{"dataset": "stained colorectal tissue patches (NCT-CRC-HE-100K)", "levels_per_channel": 4, "arch": "transformer_decoder", "hidden_act": "gelu", "parallel_block": true, "dropout": 0.05, "residual_init": "none", "epochs": 20.0, "lr_schedule": "cosine", "warmup_steps": 1410}
Rows from block 4, named by matrix and row number. Rows with one number belong to one attention dimension. Each number is 500 + 40 x the weight over its row's rms, rounded and kept within 0 to 999. All counts start at 0. Numbers have three digits each. After the name is the row's rms in percent of the matrix's.
# v: attention query, key and value (stacked) (model.blocks.4.attn.qkv.weight, 720x256, the v third), inputs 0-255
# proj: attention output (model.blocks.4.attn.proj.weight, 256x240, transposed), outputs 0-255
v.65 099:489459559464542531515453494514493461511456434556541490495517499516495536509548497545444389480508532530527513552508534471433621450540391449494487443547455511545523488537465499495554624528492524489495510491459535517473508530469522551517536506476499458606451465435472548548485398517518461461445567527436471495500584505433417461484544583467464570469500475544456502540515527501491515443502512493501482476492548471515405498501507493492516472558469503506533499411505518480490488530429525503539514437540468544474532564489540508479487530548459518499465491459512470548606515498528448526538453572547467447507493531501510518508515510509509489479485509536448522456493491489411435485528512480490465475473486512502522561509529446605518517546542585415491511556458448477529490523529516
proj.65 097:448489500469538556540510506586490537514537520452477489531512494504600431478505521459492415490492533519512522505544485540493456494497526504446508512483507516505497480466437476379522470505502451518417496475513466483539530574516517437506521547522502538487490509495485388535499451464561465576522526483502570506523508554527552460520489509489544520461467436432506537546491510467488496443443552465442559533473510545529565454482507538531564498468531552484467526456539569534516479537466491449510516582518552549543467491444484480570440453512467517547500507458504466605378518464511430466403492508505521429558526477524530502476412532494416493485576497508484575517573482502519476449467467468513506554528552468541517477532462525485429492538503478525522520394500452547454456525486517
v.66 108:477465496495553484529572548497527473458468473528488466478431488536530573468562538461513550502441475472429510453528514560411521525515512490487551535483535467509551472513493469495461548601459530514489533441545473613489503507536527500596458538487514507441475456420491511433503476528454506474498478459491467507511419529478518519517582577474504518543538453459528507575508463487505525461471415517477463460525521522505512516498509527586459543540485516490488520498494552499522502512512416485529512530516548459496434523549502462534466545564546438530471508547482543522578492441432515470448496468478542491471525491479506530475535556529539544477485452504648474437485468539542430476527500524472518489485481420532571521494515483530427437500590456477571445496486489549440445432466558
proj.66 113:447543517506496489452519489514496441458437519503449510466455521494529573574527532513519543470469471502474524584478552506487527482557564499499534442457531560510533433453575556437521525591474525492457440448434507443508532398403540528501541529550515505505485439532456517500476442465595466517474512490534519504499479521565521567519450478492526620534494478563442403459516488509519464539514566427533539439410515478511538446503445536508496478543545527563455484471513526499503556449518577476482550450436434564550488550507523506519453510464510535484509521544559518469514476462504500527457526501463528475487496478523475458454594501492478524514505442477506473526448537456508495460471547436492485489502457578504564494542481508439517561499516511494461456536481555426554460529475485
v.67 115:562444470512510492570551478520525500492498434406550529492518516480528507469459571529501483475550520494667527478531500528464468507515445507512487449495463477538509510530502516501487529505503516503542443491507483530470459487513470471462512481505554497544542571365500510480481574463522489495474515525402530476485487541516489537557494572547505489457473500461458491526512511501523604407508531482518465510514524447522485438499538510574488485488450455483559494539471569539489535516465474546553429412512513505506497528488500464534451467445454536452467495463504488467535517390462486532600522474466391457511501541514483533543538476451472490536426498508533519411538407510505460518482505464491646521509496511475497489478504487481480501487463489437582492542508491475418555530503542
proj.67 115:458499470477534465551511532520474490490492508502508450567516470497549475506578511510475398561470517479571434500382587510545552547508569511480532459406527562543488464467481503418537541527465526525496451491494486506522520439465543567452466533483505500481499464466531442528445521489510502531492457484546528573494510468489546511537584465515430505549513517494541495550460510596483476524503523442484488536472562464439508565542493367478446494519562533580541555535546503547435500498528526517533447524528483465475513583494462415488514436523517500580519481492495512516524497482480487508523498517489470454531538477542473450492540516470519504507507440442445444523513474499568391466406551435502529538517473566488487468501483470499466435485485467564479499472533496404477536539499484
v.68 108:486491529519539564560490493493497517500494446490511514512498527535511508473418486519480539493552518471571503448524565502528527495485445489492503575590471428431502454552507493527498505533517594532543503481505501506432529510525479457507502494537482546552504482476525508486502530526469482489497502476513501453378517525535418504506463593561555444485424513498517496541504489608508541512469524499516516444444505447537601437486433511502432533476508417440539451520469480534489542514441532527438439483540445476561479443581527419496538422406532600535442558504518476482520546493506505465580529425545534457531500404516521496495530467502505480478507494508539520458490544575477387487423467471520502476476520502486411459463542518470465498476520517493499465528478518532490456521510457
proj.68 110:517566482490492524527465484497542522501519592481547498467440557468604498447546494522487493444393568449505440479491495494537468528506514510590531509396526447470515453471448544503515540541469543566492496506493506514540450512525489597500614441482431442507499449462490456552449437489525471528513514441430513481471583432506465536571535484487425507540500514490491434449565497502462529495541552543509419556477519507460429562504577469530415496478530506566456593505548526508449534439595456508480454516527498485437494538421502541517467547450491500495492486504490503503493489472496447471548517440479538491454534505503510490502604532490538531529491476496447506464543440510486464513496495487498533517539487473549547497487516494492464433493540526544510497509539486443421506490451506
v.69 101:541421539499444464531577467528480529592453444445586524458525499467514467449494459543403541471530526506457506480466455479515557446488441496515511472483513530511494515502511462524459406457531490566512502542485485481467488500465533425440517471597473531489575518513513511485478592510484469494468493482447501491520501531485474497565499510489559484432486508490533427469501509580568472504480582497513487511506491427488476554514495513524520415542565484481449510460466572537518500541515456472557478463476479493577559482516440451497502526436456445477481520576524581474493551467521474501523508472466390514520536524502533482499335446446463445470511543516458498486513437453494496512511477460535508517541505511453543496533479521505528610489510545446519471466489530519496578541488433
proj.69 100:490555485461461470489467471463431475535455545518470531508478485501478486493528540478505474450475503485539418516543474539476445522496482527469497564499396509508486529479415490550476562449528502533494514518538496460480521494531497548549530491430473466516446521456552437484487536495467572508536479472422479569496499428432534505499509603457502490526437502541524548564480513514497505460476452546537516531612561508483424545465486415468459583516438572520527477510508541492395513496539480479544486542479473495483512506501466485519503451605526539570467565506591490510546548541474504480457411524503558523522495513556509509526506498529530479439471396473490438534501455560571456541448506503510475488542474475494566469513466475550512460421498467486489524560542466500374510521515517
v.70 090:536440435477475457421462505456480563534460491475495444524485457444531488519478528446482482501519531464513468550496452479578451522528507518538486505538538446498497435515494582586446449558512484491484465551549473492506487530464473536423462446562458515461491522402519447549531501514534479573538506519475443503476448431509552577519464552507515451461471540496503524484489538434475505465474524513508482566499528507522494510475605509513460453466494532484533481501553604540497506479578541533494488474541592465517477449452440515472499500458491491414489505495455505493409478542582457456448520545463470512493488492484495520517434509461503539508542587508440493490513478427609548502557595514527503502501560559456492522453506587540484498546466533476425435549532487458541504527525531
proj.70 093:515544474472481526489512521544547520519502348474456499523560461507383493459410486458519453504492532510569437476549438458538451508565433510455502500591532489453379528497450496554485557486469501501503493521497583544479451415519462500511484498500478466548516553473500510510477546512482441483496471484548451533483477484450482508512491493504538475562584473542513504481524495566487497484463505487536465530527506508515508541508534464537463545542468480539468487490486406563428535452509444520516564495476508529457535477491513531503494471582553456547513454490567506445543442515457522528495509554511470584518496459588487599482436513465471437442545520451558495525426437552545518465445525463516579505434494509505491493520466521499469476538516491443592511530512458467474534524536503
v.71 082:516415572488445460516473521496489535486419507447477446513465505476508477492452502486480451456484500513431566494520543464459587527482488471495506465486516442467486493421528481469530501629481436513499494455617501548403498549473541446572504541510551483569532533519476455546476508488439539522535529518481488494481542535471451462501529624477533496450437491538522523483512534571487500503522489495496451507513536511538545516525544519547432505475442454483487458423533529519526539558430494471550513565566441456511523504490528528531523526501546449498505478534488484495455544490570482555503551461512445381531480442490523561496419558514468476487535544497477481518502433466469550491538530527483527518465535520469479523561580498557486455533439548505517562520464464428480449501543572
proj.71 077:483486483471528530435488552548439461486545489412578459537562487497490496422526523438509510474527559500525494513534474560536456533458522472554498533513509449517474570491443522486478473549521518494431492488481482493479450455465519449542487522561530456456409481558488453523460466494510439561448515507679474531424496501425549544457438524535554534426524435538434486534514495511449529475504555467489515489489516493519467550506542480586525519473500527506482512480500516506578556509540533442529490494494586517527467462484460530501465597550478495496477521476615511512455488455430461519464435513477496497511531425503582511517512521508439470530534488442496495569521476443537521557509578457496481500482517501506517565499477472550507510518471407514541522503491500543397473503481487
v.72 119:516398483482494512505519479494494539513540494540577479507504448517561412423558516468471553523493523461531522461568434495487531490478525526525502477528473503447541456545450536491460484552472468544461540496484503448522536498528532490473524540472562512520482543513525466459491496527453502528521568486535515367534499451622480568455529491517500525433464525472481461452507517521484445520511498518518441518520484476537493549505570469440396509528442457542530473482542577496516516556559472501494482435499556482490486503522491516465487482504494548501503572550463422541519566517537542432419515529559454562502532502530490492514530503487555564521570475486444496416457471516494584472477523553514461441536560515488547427382544502482476472463514463552450487557424421491488509572492508
proj.72 119:531515488492454545530511489503581504535480525508469504438549481510474443530599473475510513479497489531485489505511454449499476477521412471473532481458444507458451485474442495489464470473560445517498471519505545498524545587483480578510535473477517466443589509481466528575508551555527509487444510508535478428531526512531550494429518499445535442523526467495474538524536500503472417453500525542503442549460568483491469534483483526524511459525538486460467615536442453441457534553471467473476541554443525522500556491523559480534445509386524477522562410468576476491533466520407500528523550471513504477494571498529495545539512531538477492448467575511456436551484451522553403469475489615505496602454466561459504451534427485516495480512549544431522486482481476483524529478498517
v.73 077:474507508516536421531562507519525475490546483405543610536546499521541385497509515477440531464549480500499540474531487526451566491495548486557525502483561487437573518437489473469502424439508435521521540519547494532482478502487438457557500589542503489506523586520479430465460553397482446498526508491499454495490468509510491467556471466443509440478492515507484467492502422545579505590495482474513451471501456449502549499507540487456426487478474423527494546532457549548511574572469484469545518519497490501460547516496543520493517522491437518481485496561503542540533501494501543484531492407491523550539463552556533441514508490545448488540510418488416449464508499515420482516459511476509493521529479489507494522489524528511480526415512482562534538439514489543497615427448424
proj.73 077:508470529482509492533482542435429408509508536580542565437424500456546507460576497539493480516448477433474538510446525582470522565433541462565548391484378543515573500462456479527475461534509549481487538563424456503483542507470553587439565508448556476524417476482488478450450567508491581518500495512548533500452549489474485505478487450494437531456501483524523572475546496513524491511548417571504541495488510515474456545511495554486487506536463496487476479479499522431510532496452487511480501520463463507485468530539472559548508541471477531568382510554541561432478515505458463541536408539491546481473508496496447491536514511547545521464484526546463477492558477503510498477464467502507442495526492602463507519491492495456533468507512481514473499541486474471409543520537479
v.74 123:483477570515472546552453497540470540471512472500470427472543505487480501511520505509603518517452498464502509515487475448501425498450425502514488463525523547490450492528476562538578563488498522526506535527538510446483442501476593496467500450505570512489482445539495540589547526543523511517511478551525534470458505460426524549488502514514405479575492456499490510433504510459472528494491473503509467529481548493434536519439566474445400505456510464582439488521516400494492453475517510485441504559542508554467489466492552546500495444498472463538514509448536539454419493498533464550432540560476487509477444474491513526536491483562555498549482532472499445490488429452564601506520492445447487537456506571499476493548505502533505457465459434409512588572480546519537399546535552
proj.74 124:544472494524556535499507502469577507480498374502525466522553507532488400440487480432537534465511509564479463467524492518500489560481482510559508524526518449512491586564496517529474407451513557473505458443533478545526444496474443419506380464501450520486572494556452507498525525523467535453553490510447413538617484547467538541430531543551536463484608513533549453546489491502501447484534497475491465476508500437523500434506517528468548481478457499500506482481503482554494429484516590523495416458491529458498508444480539476448517512472493488450466539497447519445505475499513493480516529502456449494522549478475580404510521524545489484549450497465560544475522491491512485582506511507496464486503537517577530541479534457545475589509476466561586516466495553539542486478460532
v.75 117:480546476500489530469499510513495474424474530550496474529480509531582427517514510438556549487489499501422497493499539496473436486490578476550499434452585462457536498504525471530472487487534481437458496444471563486583520569495535479505482512505495435488533506502482487550467481456519558503483481489540501627494481430521504477556453424495589520534496489552530537492509477540479450569506547511493521444508449477526453475467492509430589502476457498485583537515547508477450504483440459519549551595447527530418506492487496492489521500497500479469496462517554530543471524555518508431491515502470535532519531445461523498491500551507489478475505545475522546490497525420477535491507484499539474494488473478517531562586517553482491417489385504632552524438523494485534604363498523
proj.75 119:491468526466530453442465532498472496469528443493618466585510489446464612477467564519531486518504516477501525480430524499511467483510485470525453501573458504555456464493487452562477458503520500487458544483537518476471475427522512507481500560570520579536401478546525578485465541539512408457502476434519472443500461556528462556480518433504461492460464522500466559485476489463484486516553424570474514446440511528514537500499471448492572508559486463482504495531485494492524597493469452468522484477474548500507452513543446503480471543534436485492499502530484523535568466454480563601462469550491439469539479490517537478510446512532396470457517500573565564464548489484514559492527463464517514479511497553482500571460528460543622527537477532429539541550487473511446495470553528
v.76 115:521513472521495458580536493500485495609471483515511485545475455563554503509449575540446483481536498507526491474476572556505477558477530494569502403433462414448521524523559519456515557539508572415488488524535492494498515507521497444569484523524481505540481540552510487528513481556499531495498514498516518405491507508446493468446477517551554489509481507513459470508503611490508560455515455492498455454468569532514551446519494535466512498463504486510510427451495477485520525479458475529461545488468531483425421507515535486535518549463528486478443488445507510525491456504437477529500486429522419522531556494453527450521538511476462518589458466471498551473484519512495437502422491517445605529502504461544544511563508493510439543489469446416367551392487516479438535571474553
proj.76 120:554522463486513525575526525504451542515480572427572509447513473493551439540504541379467459600477565558538518542471442463511472497545524519480470477520548498455444482500528480469527554498500515503510473554451473547527462476483493594446495566495516500498480504541521488569481486484486542523469523435538506528491463465509563534447547527480594515544525523552492444469478535578493524477505507512482520568504462514528517510517592502523428564453456523449519557462487467484525487512499549482470527542586508510549569472453506479508495481491477470398561394424426499467487539442525505498498467430500506495488451419457443476518548448502448541487514521457466489580554602457497437511463495447472470457486516475510467434527533522482499439528524520542566458506508549483536490538481463
v.77 118:534398556537505497581511512488481559458483464485500492485479489493502452448552556456560523484492495504482485484522485501531526514512485467559473397501476487501472543447444484507552466488485522565544508542542450465514468476506550499515492479521659526545546576540483487564524552530433495512514486470455485411566498482545512490526559563517563518509494470425517520517485493504502489483504516514486470518507481518534452501504552537495487561506513498477484446457488479506526438610474493474518535451507489485471476497538520414486451488515463477503523472573496416541480506404502490565404490530506481476502510543546490478499437502562443526482526510468407523477521409465522644471551541485423501480523505467505528527546514500555462494468393455526464580550494453495450549559520527
proj.77 121:505537500474544455502572501519480412482515510507500471521563485494486493534518493413482439477530473543456500506457567539475506502494460486544512470504481546515519483568435488489485477530540503449513457503485513501407497545451436437511491459474513412518574467496500524518501478487545459488466495520652434484554499548483552510466507519523518491432583444584465507577505499513515481479515442431477510516533471447496525533548528540516582483451555522553614540541429465509513556543500530502508430499525509508623538464526469521466536545551483500484550505487537483574514484517481458552479491562495440493497544484445591459521510546494436496531428466471486471574494534480552420541390503542468448510452482512517428515526489449566506532473463487489499492530500455500482550506474468
v.78 104:542449456525429520417530517493564463504490426455499406502573452529491469525612486514482494485441523557519495500481475480516514483482457499515515447482507497509461569479537531546526518400508524499492483578589492509493550456453432533465516392561464491478491443423462518517517618543483450486447542521554465422599460447569523566464525484553467467483460617461547447520514505514508437504541553490476500542473507503470543487514510539489543580520511485507499571573477489538491476519483508558452518495461528483449486499456496464505453509463528489463539542527533410547484526499462506506493523503506518489510472443493516441505454532464507527433464532499446479517547455500531449494541477507501541502478469607515484448470500535482497520485571488504460500602511455557494511475448502
proj.78 098:516506436529554462514495506511527539513476496540503484556492488568506521521491504508471452464523433513491487474487489524474559517577504502461493529530532520506539462470408485500483545543490513540548489481518564454472497524524451507565479567423460485459618536486449536522489460511481505445496537466434484459463485453502615487604509519492564522510555482492544505522533500456549587511473411500507455488559473468446515455523602414515497549494482482516479514441453503527451495471429492487510494567417396485462543479559543505480511426480490463510486466552584493395539439525457440490441548497546475504504463575550492483463497467534578437523453579425491513498485441456503491448440518632501485536488561514522480504502462490475496483501511513503491492493506514478497499522473455
v.79 101:527517534509505467558578502488491495514506501427553566495502472470519459424563494556495547503419544464449521453570446540483490553502525479406517454590514478510491498440480493520496531485511512527489519463465478470502465490535600479523485552470542534522506536552477482462493523495441514471415496521526546461585485445442518557541497430486503471506526467521540425437495472524521495549497516483499420455470483482502493551458544471449439476483488476525394511503501497511500516586544524519537575477464446510467519524544499543453417483493531465594505521596532558588521523520487591470446506499493411543489573448508527484480523483498548504438545461490449521428487437498505556491546492516494505476475515479504577438440520458527485514423527447516550549491465490537464586466461480
proj.79 097:497488510520477459471525470463487438519440513522505473471478470521522524527519541488519524498461390538498541527466491485470595539503473483504506519435440509549557530467442455497513507466538449483504488546496509445542584500501553507590482480505511420496599505511505568470524534518462499498519528502491534515526501521496579560382582561459500543511548429554533513547514484540477468487490483581486524476524515445506486429473381512449518479567505520452501588479539482414467487557498558506490512493438466510532501536511513441481490532441502544510500533500540486482603460502494532512514488487484536431546528494454440438500538563557467499468459511490528431522542454434561418500486437536500387504476442547493494480506523465570548544420505521486413511489507541546511531465506514
v.80 091:537504499483535532598482508488537490522482530593522509525503509563466520520573503526519488515540494530505550524497484484455489528487530533481511445454532493556509519538478545502470523455489476439486540488513508520496452487493570534516518458458441390405498458548508521574457530503542498465512506467536489509494482515464472480518464438542473526497557565462453422537524492440513527431548494492497460490489507536441448563514552505486483435507471514559557561570476406426455477477478433551480512610504501477476512548493502497536478564482445402493489529476525567531529425564457507563481422484486541589490526542435505550485556541484606511554453551471604480447486459503477459514464467516480493475506498545481577509559477524523467424528489447420475491475472502563487468525533518
proj.80 089:464481499517454542496507547512551548499525503495490504502513487549488437520552486465520515520514506503505487510523497534487531500520514488508498445575568492502490517515536500536513473481529494506503511491451493479578508549567527523452417505527550619465509492540511482495486482462523586522483480498355452499573483504524478510525539469482516535511501512559457466415464508494489464489454522453503582532534498468531570464472454495463482497590475536472495401457520453455474494447485462422486533445459547532556574480537511469484467426484435523431491549466466515387484516456546549458448511591534466472500504502522479423486434513482454538491516490545493556541516609471474476518525450487490431488580523561465473486536481524467508586501520476597581496523488567459575443434480527
v.81 099:477500503466417496432481519538507539395461521551508461520542499479585457463568499438583543546537426501448471530433490483497466496475464489546486539535526475526540476527466521520520366573485540545475445491493483480547519537482519520516502486533564613468480506521485449484509474481457508465550468521491429569458494451524476489518443526386551493558536504527518490451482453492507416478489497528476490566536416460499466499500535486449487496540540471465521474480490531505478498500536452498533538562541542475556513496499524511495534507500456452477486468480451484544470485597565439441415524557495531541494522521518537539489477534534540540478536566520520474497487550468535555476606517447494415467524515485492526562523462537512544538545483530507536473526539546505592436438532574
proj.81 095:489515522449498507421479512477530468470520434493414486540489510458484536441509474510494528506530478526410541537473536517491467433558507492510550479585430526494467483582512549494502465496519550476494484435571533513491440489494524450472581432522494444574496475490493537539465454527549449437493465541470472450530475516458449491541401494509534566448517523539466510506483464469485443497523452476599503408489509527513460493525462525543562458511490504517541407478490508514467547509546472456506529417434564529522457429565492583493515543543512497559455480519547496549546475447556454545499507563492500499526489499517584558512477505528443433433505475513551538507416482567568566517503502498547548543475491474513511536492506500514493527510495458405556521484479376521467518524545519
v.82 093:475541436474514520569463494541491488413528495552495501524455484498470443502531449469559492492539495485460480504525498494511381506488566500547488497516488553545506491587459467473527488388516480524532515477536505555525492488525524614551507495463500427485477458400500453509482584436492533476508506479524507497577525442507526495533510518495501464487487527410432580484500451431495543592469491489466595519502456491491520547567459564488485593517488530548522532589493411470503521517447494434502489506516533482477573448486523506496497485522440573488546553474516419495403494469521565458516509534528557514495472541502523492507497555553494492491499453507430488541482537519527515522501522498526534471477470519515571512482448482431486423501445494553440555601504455499550489471538459
proj.82 092:539467531487522491538488493478515532492576539573498551468574526512465513471573435523507456495462444454487482490522513492491537482498496505566505458506474571504584509510441469524484434469486509489546544423474517443463529473540550500441536524494528573440486482480524512507497495493486462477494483572531391452519492551544460523510439386565446448425473465424480517476500499468525511520534457444465487445459464460452538498514516468464600504555570451493529512436495455482513505485491442485479465523455492483542507611562491518479551535412465519472528591526469491492499436533461530569478529510460456524544480604421525467480483522506529529563462563549523560469465576524478473433444538526485479511518541578560489499438537479502499510534510516515463506547439508516529551474539473
v.83 101:509517509497452495523450487433490467543462519526534488451515487522491503467576489497502511499484565474478490473488548467501476473520493482462490437490416468545485546457476536482506469523484485495476472571554450559510555469488495489544563508583549512562486512548504489555547495526495538479465527529501540362620501525504495459482534565498514444449456497412517441477504514495461440524484515512498529498510500504537528530520464506514472602527437526480437495510477410484507491552467476521437517512530539440572461529488535502496472441528608497563505549478513506531445497477459529504486444477583429499514514497522470450492408587535460494391530536539470532560556499512609578488504510456485447445518532541500550442461471473495509537558464486449445502590475430494483454552508493
proj.83 100:449513518469506509557466512488559491500495523498458474520586508549412449477473451487478486473476474554488516500503522481493522485477436521560489549525536520457540535518393520520451489496543414545558452512592476465504491551411529540566578538469456463487586496464480494599503497494427454513453522477454513522479495558499560487523427507534529438466496434522484460566501517494511500503474510437511511546597505461458531520473602493534541540489508539450513519456493464546516553508520512532473516502506481477413504522510528501519462550521415494441546545484536476467497486512518449466447526443509550516485493536461505475501521467500473524607511521477503504617403470458510449505498571559459466494467523410536473507526473467557486465479528523417448499482537476609478510521465457
v.84 116:527424500552481432431588495503463481485533480461441461487479522487529439469549512478448537522437432570475505524512475498494594497488538490542535547577532546455509478533521436522458393504474482474529492505528460447490481481501511520495524522494539569436510547483471502372485576483462466485528501513541424445581567491572528513515535467424468499448475457465499490439502447555545518497540439504517468612458516494488573490530562500496492498480531514517460518485504606521484485564524456515552486460501488575484497539507482470505524598487499537405535493593469492498506511500482515431448548472461551469504486550477493476451489442515499520546474499486460522529450520605452477497530521527463503526510439498491476517458546434512485539490556490506503441555524470482499598470502494
proj.84 123:562524457537525494518559482506455429511497498579505557459424500520583498572625507494516555573496415481486532543470543543479491491523560483487554474464436531512553491512466503510504524526459511446533516520510571460460477548480466445492479507483552434481541444467475489493507452522503562487499497522562502441456504449516496463513433570478547534529495431511485604483535482464555502539518457503524471456458453462542424452561454541481477482444493452533557515484448497500481522560398565474517509520441450476530505457525523493499519497477588535534479540533532484475475465530445509553541501502520502487503501495574414574496517469494574510453451478467499432484478494511608486421452483553526487522480445614469522490533474486427538489485503509463452478503471437494460541488478461
v.85 114:537491566468553515474500500495515457590481499498483429478480491483593488494500420525396524478533493542470496501447507481548550481500540464493502556472518465528479497434493456453579494469511558501496508560567474482401523479565501539533435519493473548468497474562467504542495526484441396482524519497541395475465521490437518444471579525469479461552524567527569514579484507507536421603519514466486513464480484522505553493540517458462538524540574477429403532474499500501562405478505529481495458454474512516478512450480449494535514514472571460494434410514480543514538539570461441571501499473595482489507504549501546458491518544511455486420504481487452495482494497521449427459483509541515512510516505473485481465511477523472491572429499556467471536478479541519552515561486455
proj.85 112:519456502481465430468532508527459511529503577461506562481461535495549506485417533492487466486519465521459532508571398547448523557424503495499499554522492566409556478488558489441499524480558562507495484523502449514514444566537438475548488481493528476541510532471478442532534455468504551497501510492495503551453496470498529489551507554484565558489521445530533560467500497494485575477483445512436506548527436503532464460483572587545471526434453606508448439556523461495524514488458519504451529501499479554541506462437445663526502490542501519495484432525518505454435477481543447498445477485466565506430520496462512537487492461515560497547503545489448407492604498516431554488477509538508472413521507507494541476503511482566526497452498421527483480476502515568481505483496492
v.86 090:510491499506544452571517498502504437554505602553534602423463516501426489426506509528495482485505554557474509466498461487465508547533529481437520422440506554576445550442486494457420452421446486448492508444439465487567471485584526512502545547504489474510493553500490591467484537464520542461510470507520620534548524541466498476453435399442508498470550612561503508498486468462484453511517595491518545498463472568523474549486482480508544425518499530515449446555428462466518487553507514506514511513477467509518522536473528525450475508569512481527537468528494631512544555579443568474479416481498459553516522518514516499489494508553495455475491499501487522493474535538477534531462485473489511508493483513448475486495498425485508538515486502558488481451453473522446542496505474
proj.86 090:489459510493513481508519519458499515525506584516440512515450483518483509511483463557472506550534402493446557487512519514468481471472545456511489500453497551515565552439516481548488561475535426474524476526520439483434526562505561474578463540525523533474511561510530490450503468489432516498507471585469509528573500534531549506433500524496421470489429506461441507478527512510496485502467438581499599572542470483547532477446416576476505526485502464419531537538553427453547471522476463447503507434483530425509493535546500442484474540497523547536467586463525500546547507457521550503536491507506503443481469461494454465534437508518481559513527480560477487573443556442519411494555461454487432424509468516438502450483538558504567528400523514522417512535513552527515513451532506
v.87 108:484478566519480581603463510539453569479479472515463518491513545528513458438473623526528488479511477522580462494527528502475533480454442466541475458516459478488506506553450587528586580530496536506510517528463586544467499533536499431477507459524571413541553483510500531549511525532576447520518511465459572488429499527493431461465518512562434533541453550466486416516518499498542540446500531496515517486476521495474498526482526488460468497516449425545567473521502508510451537510483507485488453463535513490482453532546542490489567431473398478480473549507507473467477516431509441602569463507493488476473485498551474525525512470548451552590486503484445473513494437495462487509411492456457502491533484535509532502579498477472458401529465478488550578475486480502512436562470527
proj.87 102:500537497501562516565443492523516511479517558499590457473534521483565429449571468474497490468520577471521468488448534534494462520420494490528507467465524465467445430521511528492503365501459578561467480488482437551509517497458441493466482466494522561564423478515542477554453478558516570503493506546477432505539533528450519526459550503512482470426531532541483447537465504543484460497524566505430469608502597518493544508499539453521537448470490509546523494511522522531505457436543510508498460520539543486503543550458541449502470501489462492494476461444437507574472524430548454484475471553552447416504512505480601423511464502491487480472529494496448502449557558499495414576470499496491467541507526542497506543521488519551414549499469490563602502490472511485536505510447519
v.88 089:497479496616525508481538469472525503499490588576515500500543522560375542485550516557502519515489544542465526474476457490509471487517472500462528507435427524516503482449550520487499456399533537487519543501466451492521471496481588491452543516495484506504489400467409606512516492500513505488490469458499542510593487545581475451490504442594539537540485498541527475440501455517534470505452471514504487545448489503509430516515468513476555510513540551518476441492430448478502532486495458556459542557425496504462506481482503499436506446485458473487537519580574503462510482506442524457491469491491653519489499520450478465464462446565479482484468552476531540499488582504491470518518427453482436479508451546546516481475522473545507464497549429503496511416482535571492454546463451
proj.88 095:458535541539548534513503413522543505494520543582462470562458507535520533500514494496514527479502436506454522531474548517493448429518485508549505476484579452504508507538480470603499510574533450474527534521475549439435521514524508469564509468486411488422532527494531494463539488448516549509503519438387540447479519497499470495513465575468445500427477525464440457462543510482539548505570430531498479536560467529467563465467470573444470490445497428472481528505510478437439486539508451471495477483468535415556464507531570496481538461470521497495551609481500479493534520490529491391529499482534491474530392568541483455501512480482582509495467472556520527497469511526474486544577470548495509505526468420479493501511555565456513544532478538467462429593499532548523461487503542
v.89 101:533559455532491466408497518517501484471506583535496514512497495477431396506453474459542549473549494503458515480477502498515476452516505562532520488522521527536559494572460496529463414431541516546528488529589403498539404484494594553450559558520524497463391572482480463536478566449546468506531449508494466450561468468581492478478440505477582458452520488468533526426499468437507513534484464470505494542557486474522541442492479493471436551492501547505532487541511452479503502551504442456444496511489553531505468505468528485513523457546520531480532538551498495410441449514530539494476515472443545567466476561488510458533495508539498515499530493507464492594490522523568588521526591461472456474533495466504482493428493521467522528516419489507509483544590545466514424501490498
proj.89 102:501515516508535583580503505494469479490519459540446523543511513505445512445519497504509559541452409461497516486539493501521498488457445491574560484518480501512503583548503499600511467569510522466541494490431546528484480454494537525513497486431503505509540530477527541498515523466471497430469490550569441506550515493467413522481412511515402407515537513533472498499546500493482509509551425480544518529576476470436450558531518620504563472531497433482502554479411431587435525481486471459484502470518456453484491478561534553478633527461471506507469516475472494473475459547496501434547555483479474541492483543498432537509521474484469512546465504521548515565411558571533487476509512528482502485505480519499401486495533506390573502506499458489458471533473470497462558480501507
v.90 102:502456464488481479484504503469492484487456495542604539438663467479547409564578579550509464519483490476460506540476479518393507526537512487467485483404508488523512423468473495443537453499508478523451544468533488514539502521470536520502530524456544585530523500541434493413476455494460425473513530500446476500583469511494458522519529519467489499582460581577534433432492492503494480500482545461474533563456433508500492529499483525511400519609491500498471482480481519487551480544512544477555562512511512525559523511508463545483513510500448481466549519483488426548476542514501521524481436556506489516516523528515516526502534514510566537499491506502458460484466507441478591486595433445497433415532468512493565529542512487502524571485488522489508551463544507518506454463494568
proj.90 102:445448545511509477520478537490450563482464468525385502496492480531469532509573426516489507550548469525438633549476492496513474478521510497463519490561470487501504463507468528483476470462531439473457485466529476506458537566482584450470512477523546430477457531473479484523508488502512534476504496491557505487484485532463561515452473512528633593455546467489442496489505497484516493474485469581527576508562513548517492442516486553457600465511485520473538485492509452412512433541494506410497488458410555500583498479547507522513531509525443525569485535545566484518490494463528482452433502530490458466528436545497559476525557536532445426446536502523513572532501507483536465459498499538530540572496510491433502496488535452445454496514485456484471514442391450511566515494580507
v.91 093:540451493475456543459540480507544435562476518465496455504548509473601405514418463517460558460565493529520495506475467437548436428519568518521472497439530465513484503454545497524519509471551535480492510494595498396453507502458507426441514473538456549474598528556515503571477552450511469521474494544536501507507482468498527553499456489530525427495432497535573529447505533533497476547487505472491420433514474454483520530487502480436511529501538435470458580483490456501516487429517447493493482498477478477501527441464480533483500471395574512503500514546545499471485522548487523507523586440483424501528533509489552408512440483478546470466504512455482511469508493467511465511475449497552563549515522524484454486517501606466543560415419510506465541472521576501532580512480479
proj.91 091:565513501516518408441449507481440519515515447478605494584507483477469510440515516502518424524476493481493460436539476513501467541454426503541502549541449529525484519497464439521475535480562517498527533592539502495504493468544464632528413527467480475515526534460515535486502575499462544471502480432454464547436467434459522467474568491546490511533508544525555589544476493524459546488540400594510490526592491449446430538487545473438458536483446507527451526525512486509448572547486525540495500484527539513470518497526461526488561466489459483483488431544502512437549500461444524488499452504464517517482488496460488521533519467551492466502481515524438439527588453539475519514565519499521515457570476497523542499459500473533568405487483436508505511590496464503441501512534571